From a checkpoint of a small masked image model.
Data: trained on capsule endoscopy frames (Kvasir-Capsule), 36.1 epochs.
Rows from block 4 of the encoder of a small masked image model, named by matrix and row number. Rows with one number belong to one neuron. Each number is 128 + 32 x the weight over its row's rms, rounded and kept within 0 to 255. All counts start at 0. Numbers have three digits each. After the name is the row's rms in percent of the matrix's.
After each neuron's rows are labels from the 100 images, of 14976, where the neuron reaches its highest value: "strongest on" is what is common among them. Only what is clearly more common there than usual is listed. The data: capsule endoscopy frames (Kvasir-Capsule).
# fc1: MLP up (encoder.blocks.4.mlp.fc1.weight, 1024x256), inputs 172-255
# fc2: MLP down (encoder.blocks.4.mlp.fc2.weight, 256x1024, transposed), outputs 172-255

fc1.349 109:141149124118144101130179149127156169143102103139075073144161144133104155098148145143075135114087163080102157126084190132062102116156091165115171139177090168151067126124080150132124114075164118156119140169090163139115126092093112083091146124139176120172
fc2.349 104:127128166147089127127160153108139091128128099111118124146086182143156122142129151127129161129097255139110157108147140137138175119132127189102128108161130110134127081148109158102127207155141112108117113150134087082119126136120112132142150177139067054132
strongest on: finding: pylorus

fc1.44 111:121148097120080147104136104115175171090149137076172125061136114189116088094139145086103138109151132087091130144151137161142154120116133122121090146101035080135134117156116117144077163139165097110123168108085152156118129150124136162140107065140148098127
fc2.44 118:089098146087102117061123113103150088150068097122094159128099138076193095143130127109136065117128185086128109094159149118157130117147142179142122126150106095102086105144134108171057148150075082135155118128094141130092132136133152132097191179145124092180
strongest on: finding: ulcer

fc1.611 116:077122211046106113119110138111106131123129141158124151144103142160102099080133150146145211130123195144094121126184132088101131126075158078115080153153154163065149129139143124128106104106102105134127106149137149162093127153105128136142096122105145156138
fc2.611 109:107162115150109104146135099161131143129103150086103127142111156123126136111147085114148161109138255161147144120133137133165099153152123123134116132171110165037190066129138140161107109096115128071087153162140122163103111093097109160112148138092090158107
strongest on: finding: ileocecal valve

fc1.132 112:161108105130171156125168070101134089103155110149132113094155079111134131176072116115076152136084115158092123110084165157120119117118127145118130147142075098156127163156156100215084068105144082082129147035156105144107134203147129141158092136073166151074
fc2.132 105:134142140073147122089098152135103083104089137151092109105128206146169177157154151168136082120125255150167101135164115113182075118137171087103181100141124112094129152138137116049075094131192135130161057105102128144130072117102134120107125119138069174149
strongest on: finding: ulcer

fc1.500 109:156113142071134147152079131099147101143152122117108119189090176122135124075147052104114191167135128097138085177105137144127091124103184167088101136097096098133145143140180148129163069125154117098131125158110120104145129176149113107160139180136159114142
fc2.500 109:117100135167078121075155121181102175102157151135147230131154108164119143125145165168112107094091255098162158040103138136045121133173122089243153113115182093113113102147131145102150181153151118134133162130087115162099101087125169116088110054152089120146
strongest on: finding: blood fresh

fc1.191 138:127116171107145107117145107151130092117218140170174100129145122189141131116094122080124157142159133170159103134123121126074165122085137128141117104082149081109139114142128112097175139135109153119105104124105110107132178184131167149153149111098096124117
fc2.191 116:124108083129068151120066108129124109140114142120106112115120126071143056164138165134129141129130201127069133071170125120134105080113129165186049132175137120117128203120138100174100190131105104091200131111092117161059096108099129097153101151128051150147
strongest on: finding: ileocecal valve

fc1.478 098:117126135183176104109169111125183118104141141088109097091111158166089113124145122151125162118115097177118124102081106103217058097150155170049136128145102109148100095083168112209148127130147148128080148121127071106148148134162149127124137136143174166161
fc2.478 083:132090088111097119104117157095099156111138147163122159147173137103088125119126129128141138128131255094141116139157145145086107106110100115184130131139143090099115146150124158076107160125175098159161121111134147162167170140096095129190172095097097119090
strongest on: finding: angiectasia

fc1.208 099:156159103087167124146138141154144124182140128077124126144107032114153063092116143159134101172126091101098095117134114121123131122137130108156153167158117120141143070184142100118128115072101115177167138155176103107128148077191099156160162154113142174127
fc2.208 084:065108185152103155150158121142135145153127169132150112098134164158100174156143110155158167126157255114125160123133176135167138141132085100077107083124108157137156131144119150071146129125110132135145107149069113171140135125128146089148160076132063125157
strongest on: finding: ileocecal valve

fc1.172 114:103152137098084132118067054148145181145154103157186120134122138140133087091100191125143075119145167091110090109122104124111213086089133109103075118139125082108166186175175079107135188169088066180124163112149090093132134180153103171174108149115127150155
fc2.172 097:121112068129091138134111147153143125104144120096130142139104106116113124157099135125138114110126255128107124104136094105071154095131134107091138135180100126127143129137099100113118124107177118127090149122155126152172154103132151114151144134084079105082
strongest on: finding: ileocecal valve

fc1.595 122:194147148129060144149064142113130155054159098014133091132080191118151047136169174153092161120088138169075145146113154077105120141094066098094133111105116080128115157156124140163129102080167100134149129099110105104137145109102150118095138178099121121138
fc2.595 103:107148152157101098118105154123145085079108130145128119148154148140152150112098155190116141156110063174142103146138160167111136121053116103113102160114144113158124102174133137106067169227156138146128138108069079135132103101161161165178116089065142118122
strongest on: finding: blood fresh

fc1.653 114:147087122097116076176128127097106156089137080076152092170134090137129120126088104116097135096107143149137094120130115152172144143135078110163144120140068127159134166065125121113110107135155100168141115172124171142201129165132177099119105150131176186119
fc2.653 104:164098136103160166201127107141191091143136154133109114123100111113121100232124160118185110126064255144110081131070131099177103108113136143114124116116185103176134138152067109094153126126091123132112137113136137073093124148160135107112101137149109056152
strongest on: finding: blood fresh

fc1.491 111:095132130123132117176136159102098084168075073126111076113116160142098120132098131163110086091104139110108191099111086148146170150134096135130150105114105118152129170072110155177108168143176054097083125155111129176107143125138165122130081083038152106120
fc2.491 111:131111160109120114120128145117198115079098118149126135085107108118148131141118129135168111158128255126127090131127080130158122072106130116137074177141146141092119140174072169092134096065088090128131136140132095111165090156147123121123160174154102121199
strongest on: finding: blood fresh

fc1.551 086:088091111069132162082110114130155163150189186121103134118126124085125156129137120183164133088097117106146179087135154129151165120110131144100116085122150145122144138147105155053141124114119109139141161101136103053110161156144099167098127136108130122076
fc2.551 087:123162150181161113151130169112106069108119142131166124126127114149136119108101112051092115188124133145110082184159117117053107125095116156135162092145102149130089075135159143155123148114144130127133127166128176137119116088118158107157098139117156111180
strongest on: finding: reduced mucosal view

fc1.158 075:112101145160113159087110089083140136168101064164123161153081117158103164121126139158129159089078101033126111118090112175114078074096167161107161122170127092162171109144092177171134138131119164140107176114169114064100133176155094115104178189139183130099
fc2.158 064:075127064127170154141104131150108109112165149079116083123130184099183100081127164109145085175180255174133139184165113078162122133143105113109137134135148145129136169092096085124080080158139102102172103150098126135117131146152206159149123034135096098122
strongest on: finding: reduced mucosal view

fc1.556 112:115124118154124132117115124102145115121115099103107145171136077115111160114162162108144136115160187136132062132125123112074131093099102179134097076071156122122087113126139130108103052146143152123208099107111150176174104118136137163158106167158160171147
fc2.556 103:147108052118129163128121151175222214177090117129107092105164111145121105108151131116155169134108233168117128119087138103100181105122148094087121034146130121132076141118105092176090119137111082118166119190143112120164126147085118111113048069111099119109
strongest on: finding: blood fresh

fc1.311 110:182140141091092131179120079119065137087109177132169138179128028155149098176117137089104129136120117085090103123111147133149091089082123106110117085115107153184081119113179093139175122086124158138059100090161136125111137151099114119124120144142130124205
fc2.311 103:162126171119130102101086115086196126108175125130155116115139209168103144089119109144150183144173228119179131051092137164194082124150097106122108152095108056104106148105119130106094117090111093141164103156147058126169120166117179106120107116118167129116
strongest on: finding: blood fresh; finding: ileocecal valve

fc1.665 083:164128148112090144116118119154098147154130191119139134108151079114149085089164170115175111166114091066114146164139173098127177086087094084109142127129170119187137137122139152081149121107115102097088106148126121144136117113193167168149166181085179167135
fc2.665 078:125131161160129122092106149133117122124144092132124084114109153160135145117093066118100126095104255166116157180133105120132110170155152150128096085167116133115097152158152114197076112103138151138149123095119128103138124138117097113118103086134118118136
strongest on: finding: pylorus

fc1.586 126:127062201106123156164090135124156127184163143089175057144146101123128112106132211153115214163131133200158092124068100066144170124122117127086074102093092132160149158106150088107165131107169182123172126036132149122130171145109136170124143173122140152113
fc2.586 121:169160130163158101117115067183084139095144144103128124112146196090120136091184118179179125110168184148191122194213143095107102207127167094112154089111145130148168106122115129103174173084181112112125147120128152110117105118082155130095164155136133162122
strongest on: finding: blood fresh

fc1.65 104:131106155162122125137115108196105099178118093156098144149189142147110154185139111067149103098092150176123093163095112073146131124088157126160161178184090161153122155158096150180100148142142108185101092093105189098117123164093100138113175133181158067080
fc2.65 124:165066154101124097112117151103188035078122134102177143170106074139102109137091130133143117138126209150154109112096140112193095168132091104067130102123149160095144121112161132111061125187173119143147115157122106079129125133158117137105099131162146103109
strongest on: finding: pylorus

fc1.548 107:130181110115154159126138128125118141170131119130071104084110114157059139120162105130120113161125169139141118152174182150106137110112166106179136149152037137118167080135130103149077147151159071104182170124131143088184103123102112074113132088114123182097
fc2.548 110:089110090138108130171124088101078191140184125185126167083140143089185115155138099147113113092154107098162160128143056126154093113092096137104156129136153107173021083096115115153108092154072136120174129130153135113156161102075118105124142118105089127121
strongest on: finding: foreign body

fc1.353 095:102112150107190172117123130146153135143150093090148108127135116125108065182127100134146120101175091139158143121153110168119153149144073100212066178155170069119112084126153114152110074198097181125178120138124131147173132147174166132105116199122150128107
fc2.353 100:110133156152141155138131109187148102151130159165112152136146137122101152082082130143131120141119255135082076110173105099144118108108136195097149116116111180111109138120138164128171130092132129092097136109101120205123108092109090136127148070113070110138
strongest on: finding: ileocecal valve

fc1.82 124:182176174076105111104118092090096156092124136119137141092128092159135102127137132158137162134114129155148129114113153137093157123061129076145123077135081124164172145100113136165142161156205178124149089097092102131188131173152146127148114136112196103137
fc2.82 129:140089132149161102145102152087100137142111147173168137140119175135148134215122106138162102135097255111152093146145100114202082121098125140125130121102169118122075118122144137095143083118115087143144153148102167105093142128096149099080113178105066110101
strongest on: finding: blood fresh

fc1.27 104:109107074192177184141142112158090116100092107143127122124109111192108180126151120142150154137138095101142096101094173132108086118095124143156132115109223138102171082127144156102094115082072170144114133135094110085113119087109082154128139140174171108167
fc2.27 095:126121151100145139140092145134166134100122117115173129136112114120135117129140134153146076187172255126080145168123079138152151130171123137105128139152142148099101160120083129161144113119133132106162127097144145147151171115144132116136184141098085109116
strongest on: finding: reduced mucosal view

fc1.138 125:116165115054110140089088097124081111181131175143119174165117087164163106133134132172158132125161138118173117141132157159118100115079127133102152142163107097116138074135066120110125163127180099117119195120117151138138131125200152121090141109133156170117
fc2.138 141:086095097165191129159102150106120090142165096106152119175115122090075149106129121135113160118127187104159063149135102166108052123158111147206154102174220140127124097142159147077140176074121118162091185081103107127140130129159136149070133119151096115141
strongest on: finding: angiectasia

fc1.674 104:186145099130146184087172090139105157055062121124128103137148099121058113115120127168133211106166103104120122117166184146143106128099119133115095165141167125174132087077180153148152128087123186164122137096111122109143142125084125148095138119123174174105
fc2.674 095:139104138108098073170102171127192121124130097120147165166151114126169134143126150130149109184149255144062139149109066135114167171146116199168142096121102138129105215144145110095114136112142110072114107127137076141128160089173093100114123080135104093116
strongest on: finding: pylorus

fc1.257 107:118136048100119108095082119127167054147118127101148101169102145163131086149159149106170144175079132133057105139146161170148131113109136102137124143146115091096128129178105079109116137091154159186134149101158138114151105150135117196103139163141197141133
fc2.257 121:097151113157118129131174144146092150181143119132135131138172044118105132074176140118128111124158196109136151133088076171078153148169101146106095088078163099128109119172175167168072140099126082122127113132083118109073199026092157166095157160137064134078
strongest on: finding: angiectasia

fc1.143 093:100138085141125096124114130195141130080120144085131097084184145211100134154153200180107109130103142104188131192100116141110162199135165102077120162093075166076156143061146121167099116174140095135140129054083116150158120085115155138148088139136162170171
fc2.143 083:172132116094143184122136109084111147136152097167114161155052153062145116132131127122150136146119255149111147096099135153149117112152083148067191121122178099101120148129136132142161147139126169120115081190100081046064106146152109083119141104170082137088
strongest on: finding: ileocecal valve

fc1.587 124:109142187129106154159099114156161156135099088145101146140133102155144167150085163112108162102153120184124179101073096151138116075114166133138123124156136136118153119125130154114182118123152153140178136221105119154173210152121117195097097113169159185107
fc2.587 122:062158034134158094155157117110150158149073157133109137066153135169110116141172088100144134145106226185169119087144094190149133092111106133135162158147160125189144126103104111116215135115127177176142089127135088169144146143122110103124128046127101082141
strongest on: finding: blood fresh

fc1.746 083:153119176110130171159133117103109156107146129091146137142128128158131142113108078138144112112087103100075099090139148147092123164133143130160169195165113133178118155153102089121152119106134103179112120150123157164095062129088195105181155108187156113065
fc2.746 080:144121164094100096106167145164131121132113160151102141142081089110146138175133153069082144125136255146184157119118113124150105114157111171107086130141151129094152116161146143171094161098110146084142136114174158118114178103143110157135138140129098128177
strongest on: finding: pylorus

fc1.480 104:150065066132137126156111173164209128085178140174077132113161189104120162127141205105124121100148094105116088109121201113143167137068125114114138154160135059106074158168087133180119136157138121092121127139101149154104105164170114148084166170186130145098
fc2.480 112:162158132098135111073120096133132106149176147081159102139099096107129163146135104184078154169101255112089150128179148164142106160174139122148149112125097114116071129084121152162189129090143130133081096115095114126175128126134128126121096177140160148132
strongest on: finding: pylorus

fc1.365 105:132164091131118155155114125108104098117106088137150084088119113156126147167108170128141090099077129078149138096111109132097188060094153109114124145179110174117099103113162198137129118192098107097147111176164125094146079149160146119044098122134141140097
fc2.365 113:154124152108154127102112088084122157185097088110198162109129096132135158143119152081150112181113154110136135105129118157076151132150160151119082124113151155160085103149152129141137139129090079108135160177149128134096142125095191123116155136123127121144
strongest on: finding: blood fresh

fc1.390 084:157163134091091184136155096125103145156166156201131174166122153091133139138130050075166141125083081090103148111099158179081137081158147122087179075101085115164187069111148150115092097109158120152136127141148125134129085119128110144123120089098102147125
fc2.390 078:165082082156149096055132162134127128108098119072169143102143085138129115115109154125120125120134255166166075158126115153165115181095125169180100137123118115094091122129128128139133144153142153095149143161147105123132111130101135127161074139132189102110
strongest on: finding: angiectasia

fc1.269 091:146120088127168109129093171182141100126065145078116103121142144158109113160101146136150115118138128141156097125098094124099075062090127178106110127139062150148107108094120106073114089150156132065132156157098134102100156164108154137113135082083172155089
fc2.269 083:115120122141127120071138118115123172134136127199167113130110086133154144110160106149097160157110255192140161120133146138124113084150152112138180133144178121108128178125157112133179176150113098192200109142158131106151132108174129141118132127143135131132
strongest on: finding: pylorus

fc1.381 093:188114067154124122157134123155132139124112153119088144107127134180100096095127136106153148158151102162125183135093164133159133138116131107151121159163129084147141185112117127160089089163144136039126099153136167173085183105129130167116101141108215158189
fc2.381 090:136077194123162146109170106128148121128103097107215131166155163122163165159162107159141125103123255089077117162143109094161142139140137142084114100137180144078113146154129119072132118114123141164136100071108122108152109137121124094128119154103105097077
strongest on: finding: foreign body

fc1.415 059:156140131066130180133199060132116115100107089105131130195132102123060124162158124118184109125121051176107111126093105148135089126159145110152098139110145166150101121117119136080084137109205190127058104109125119112089141172163153148044113132135147124110
fc2.415 061:123080100203157132095097184107130113156145191097140116126152172135170138072133103139072168129122255069116151156151143107132162149083128115131146112140101133099161091117119159178125091162141094130161107150162134148195121143097131112189170122137151149087
strongest on: finding: pylorus

fc1.309 129:109147136117060142122063155106141127124133080055125209113096079136150173114143120084103160077179114158107130118133097094152163097128129123093064155122156152147093137124140169086148128110148091148163167134201178131152175139107123116140067112174104106211
fc2.309 137:106153133125160172121109175102160131065134122123107171127164166116077152090176077084167149165130144100166169114121096172041143078177102075127159187151158135124133088147174162125170115072117198126162135175154138108118096151075108121133097126062118147153
strongest on: finding: blood fresh

fc1.169 104:117096154161091091135052129135144106104108126093155160082114170122113093110141168112079191126151103184136126114160113140138087144155150076195183150078104113093185070150152098139094101205140094138184157156125149091118138141097111086152110107093133125113
fc2.169 100:133112132110055170080196116147126145088191125146091117163101102071084138157136102156163143111113255167135117075103149137105115143111108111140139109133180117194150124082113186088149129173115147167097117125124082086087131154130116162139124100149214136134
strongest on: finding: ulcer

fc1.594 097:098139141134179065149143098167142070165139151081166177124158121107104059107132148117103142184146071123148104116094106161186134138142181071089101190135089130177093095112096122138096152162206113147125100071095165176137100157118142114134152159127159141156
fc2.594 080:100149172091116126109091139104172131098121066112117153129065178138162138117109110134155155098099255115130198135131100141118126131095112164152144105136140131114140149128156097134177115104137134119101143142133170082101126106108130141095142082117093125139
strongest on: finding: ulcer

fc1.232 091:088058133166148155161131127124099111107095141104140113181205147219119113117108141147103140118147102131124150093105121115130141114128137034122118155092099091147109086093084100110103085200113141153198106141115165191110183130069148122154121196139172175149
fc2.232 083:118163129080110162093153111171097124131137115137147139113072116106130122139131148128104157084090255094166107133130087158136127144148131166102115116149162117140125169145147156112085147090135169115086184124099092076131076102119128107105101079147108077100
strongest on: finding: ulcer

fc1.367 121:147033135135167113093139124084178138158097121118164141095133142137122125134151117102116114146185130134181110096101107115135138097127105091175132105127088119116135071143113120169051111147133148091158199130113205097112127168139088138170118127133158094155
fc2.367 114:100168120136154131122123178139105085104163109161110114148072182096113157157160114183154127133090255136189101161090142064133059121148124124137100130121185150136091164102162130074136159096120137162120128134132088156147138141140155190085080155145117192161
strongest on: finding: ulcer

fc1.403 090:102173169157125127087169135119137115083136127175149116186089174179078118111097121126148133137130070126097131087128126165141117130136106107055086127134132126174135145124156101149219164127143141123128089152132114154151145144187211129087129119151098153176
fc2.403 082:096084101076141148116125113084149152129107136113122121035105127096167122072107171125123170150116255089121122159122108145146125150116167181154113148125118144108155152152107184146084136109140084141142128127148099118088117106142134128137090077092078120080
strongest on: finding: pylorus

fc1.315 116:110158138121110163125145117098074173081158142155151141125109135128131100129105151195080176134099114141149140170116166150143149103114174173127097164132172087121182157173136133161055059111139158170108126137144165144149094205106110087112193147187120131122
fc2.315 105:119117139129124096120153192101089099105131112137161132134187146127112117145142155145136123108155255092137139085186118128072123150145125182136147116112172085137122114130140110087161161073120119111122104136168141138116109161130105074099072100084097168142
strongest on: finding: reduced mucosal view

fc1.518 111:146119098071099196113156116166187075136136095110095172146178137124165164116170137114170095140091120125171119165104128127094134124108149129080145147129100104166105138139147141133115121145160105101138215127120158111078152138183158112104115096114149171048
fc2.518 104:150117117117141109102090183129167095175082108160163156153118116148100081109100108123132146162098255101153157125202121157173129173135134111132123106152150076104095092097102121121215083105093056131076099141139148140094190102086151117073169124075128147159
strongest on: finding: pylorus

fc1.78 102:144155154194154141114111127102111154126155102118096099173114060126075131173150156191063107140112098146093130169082176118186117112186094109098117149141127081163123074124105161106140124156119094102142140132137087132157170152147128127128116125162108209075
fc2.78 092:122104142043122130114125117157163171096100136098133161109153146154114131139111099122164157080148255076068123104178138150100120154079133120173091077120123122120098115170132138156121143147119118186132132151125155162070110121071123141131140088091082110141
strongest on: finding: blood fresh

fc1.58 100:051142167106074146105120128113100091099156130112126132120126057140109115080111130138069139141140179165124110055147137174182114123113163097101123142115120186160065119094101095176205082145067129136102120162144124133105103140109154099120124120141182175133
fc2.58 083:145149144171108138160117129140104097096166147101098124156139138107127147089147114137146124135140255106134092120120137134159107124129139164104123177143110111104155114147127128152131111141090126101131142174116113129134110105101145119105130103115107146131
strongest on: finding: blood fresh

fc1.436 111:070093112174216189154157139152147077109097125149120106128161137148158184108141138092127088124100140112174107141081134131099148110122060132087190144173127133118138174182125145121144107092181087125142137115139131125108100085158072159124136174149099186138
fc2.436 112:126147135126105175109135075104133154096152138092098128117105130127176072110115125075163102153161248120162140185121134089177170156124117106117144119129111094142134119096081126102147148207141124146070101174112165140122084071169140110144136084159117088133
strongest on: finding: pylorus

fc1.679 106:184052073127119173126122075166148135145174171103139114093163133077140094086156159068151161128068132039086097148082139101201161116096106079143189149167089116144155166136110167135084090142133149134083115096147118127116152176142173093100128187162150076104
fc2.679 100:120161113125150092113085101154059092105091159090133120142118128116112186165134140114117111147128255154112076130183135111137089133153126167129153117122139180157087086129133142172147161131139108101123113118174139116125097120109111135106136088156128168149
strongest on: finding: pylorus

fc1.377 087:150144052166161138084144158126152133108155084117152133126163094100095140093156139137134130128101130147103114102072166113110132144115132077146155154126133157173162164165167116134163090141139106079084107152109188100106095095143160127126135197099163173116
fc2.377 073:150126176107101107150137139132103142143096181122110096151130140154124148128152136142116138106131255117174146142125107105114093097152082140118132155126118126118118129143114127135095144077138117142201181091144135134127136144189087114166123046136100118112
strongest on: finding: pylorus

fc1.235 117:157045127132115126071123108178097119092175095112134171090113072099068081194121102127158125133079148140108110125095111154114143107082086157110119127098093145145150128121158127172136119175086080121159168132115112118128050107145145113141135138078202169109
fc2.235 126:076159117132071107136181136104168112060108134141104136159154138163132162063147116178102118136106104125135162183162114105128107143156112074136159205134165084117065163145120182120154151116147191170131085097096112127152137130156182109075141110114114140137
strongest on: finding: ileocecal valve

fc1.36 117:116085152087134165121145119093114079127108185160127123183087123119147158072117128132091135130174148114058157117087053116187071118155099123121137116169184142111135117128127130135089130103153010102097135115148152109078064141168207123139114119089107131153
fc2.36 128:125147154123147101133119190119113139135118150126152174109192085114100123123149096143109116166156204128142162175166213105113067174151133187167113136098096146132157153126117118156128149126108132136150112063131169175183041123139143090140164141099105192137
strongest on: finding: blood fresh

fc1.241 128:131092133169136151126156086153048121100117132057082101116088100156104141127141125149107104096132165185109171166138096146101160117122039099078088155120132141076116162132092165175136094123133143065119149166093104204121087139078080124159137162164122158129
fc2.241 129:121136131092153127128060133111138151170163127126193119117116128161171125126122075137142115171130000066090149144098126128188107126120170140173144122149063104095133140113125137130112132124120140148108078075145147152147125090136106111083130081136159155165
strongest on: finding: blood fresh

fc1.35 102:135118120173121076168170138125104128104073145079132109056116117138111137076096100096098142087100117119173157160140127122110126118155065119132074121116106183154166131137139184126146120154101156108128157152129156152082133128041114113168093114161112141140
fc2.35 124:137130091081114132116140119121124136112195144130165111210110114126117088151136123100142084177142076119160119120158109144155117154126133109120145132138187107150135143120123082070154171108149079194113141126163112151179170178136155062101126126117126174097
strongest on: finding: foreign body