A small masked image model, trained from scratch: 42238 training examples.
Rows from block 7 of the encoder of a small masked image model, named by matrix and row number. Rows with one number belong to one neuron. Each number is 128 + 24 x the weight over its row's rms, rounded and kept within 0 to 255. All counts start at 0. Numbers have three digits each.
After each neuron's rows are labels from the 100 images, of 14976, where the neuron reaches its highest value: "patch colour" is the nearest of a few named colours to the mean colour under the peak; "responds to" is what is common among them. Only what is clearly more common there than usual is listed. The data: capsule endoscopy frames (Kvasir-Capsule). In brackets: how many of the 100.
# fc1: MLP up (encoder.blocks.7.mlp.fc1.weight, 1024x256), inputs 0-85
# fc2: MLP down (encoder.blocks.7.mlp.fc2.weight, 256x1024, transposed), outputs 0-85

fc1.506:144099127147119134139117151166152081085155130121148100122150085089138169126192148160157139145100161118143110106145100115136169118126089110117113136133136086120090147123089118134078144135138122144142140137140126115125128120124132105086135095151149154105150138
fc2.506:140212120100124128101096109081105092135130132072167121114158124154122133113130107112112096162169146121149152165115108125137169131104145099131132135146076124138110123126094146101092097125116126103164117091122158112148121137144096102132136097113117136144168119
patch colour: black (58)
responds to: finding: pylorus (30)

fc1.212:130150128099132110102137132130168094135116139134114106158130120094104112150149167127126116111145123050177122100141152125138113117160156177128043108099113139161136137126157174138132162144116133154143127108112118114116117120137128105116155113129152133142142152
fc2.212:126079118148112140157097115125118191111107093117148121126114124124152125127119097115136157146129122176121167112139145119111177116093107124111157139140162117084129131103097110105143084136119120147118172142134112133187170139144159128088133136125110130152110093
patch colour: pink (26)
responds to: finding: pylorus (34)

fc1.410:103132119134123115158111178130111093122113133127116137113105110107161139095135143119116151121105130094145100154172153125125129110072142096136070157149133138119112118133123153112127166132113102154086144104093136131127084153120180063117146133109120137151113126
fc2.410:150154122116146143116154082129145138118123085129126081131111122167106119176117088150112122125162139129123146123099104123083146186161147163114155114131121109126125141139137101142150065105164172123156123156120102169114168135119094158113153125167127124130130131
patch colour: pink (36)
responds to: finding: pylorus (27)

fc1.177:072128125141111123133128132146160126095154158111089120130123103094164140154110169125154156104096161118124124097134128141186113100122090143138143102166173119151151158158105166151097147136161134111077122084136142144091126120147130131167130129154102122102170103
fc2.177:161137128101142114112096104128157173150138122101104135121125131154105141107145128118130108146171122099137149163089106097148123145109102136115126119140117120155086140098109158159133107131119091121130104109092161094144074091148137151116120118127105171167105121
patch colour: black (32)
responds to: finding: pylorus (26)

fc1.397:124135151126150122158120141122122127111135139159103119173120142112126150155097148131103117130118131076115124108135133143140134115098126134099091103100132104146136139125147141077127122120121144156181139094126148170145117166098160073108187146102155151108128140
fc2.397:116106109104122123109124136149126158156105136130224101085122109110104095124144116151161105108134125148140127151129129102101114159157157130131128146145124112129117118139099118167128136125140134128107181134106108105170137122160094143131073131112089122151148130
patch colour: grey (30)
responds to: finding: pylorus (31)

fc1.8:189114125113138126151116095139158077131120125127109098171135139103176129129128143112153083124117109128114134114133126104130088123121147122088100104166128125160121164149143127123138116103120128122148124093102139116125176084127133068127101131143151134153141116
fc2.8:127092126147122133085131159094094161088104153148192123138162130124097141147136113150131151136128122138157136129124091139111141130166091150166143128102113101092130118112129172140099138131134145129115150144122143121145129147136127150116109153103091127167125148
patch colour: grey (43)
responds to: finding: pylorus (36)

fc1.186:135131128141134100112153140128148133138106165105142165113085106149139142073110134089081141098155169126133085126130065213198147040147147091091117121126098164057103187126139134099146130115137113094140152136117149137134097134138104103122136068128113106163139105
fc2.186:109152112133174132128118106134130153133153142147142130151128102132150178137141113133111104120108137103140109123119150118125143152135128124147137098116135105127135135134133109121120097113112135106087170135105149150127108102104131124122114118120159106113158144
patch colour: pink (29)
responds to: finding: pylorus (28)

fc1.159:141139109092125104098143149123174120109105151150121091125126144121116093145123145129105132106089155150196128132146100117135114128161148146169133155098108133135156133138120178127122134147148134150128144175143105135107095113131133144143152135127124086157157135
fc2.159:118114107141113159172083092149107160101120109087089160110148142138138133097150099116132106126118128115096139130202169141160164091103084129110135118150194160109094141090097099114152103127089131112121112089107111097159127135149124083096130097143130141094155118
patch colour: grey (28); pink (25)
responds to: finding: pylorus (26)

fc1.278:171136148117165145113154138124168100127143162158140138115158101129122116126116165111118110096091151126118115115159178110138116132146172117101107134180109117113114116127085124142125094127114121153069153083163137136110162170142196065117113133101090118123109131
fc2.278:102090096116134133131106138143085145098118111115091122171067155168123132165088092159172164166130121123122142119099110129086148146129081121142155109113112120120135115159126130130144162146151164150153130144115135150113127117142086150161126152125173133148103128
patch colour: pink (32)
responds to: finding: pylorus (35)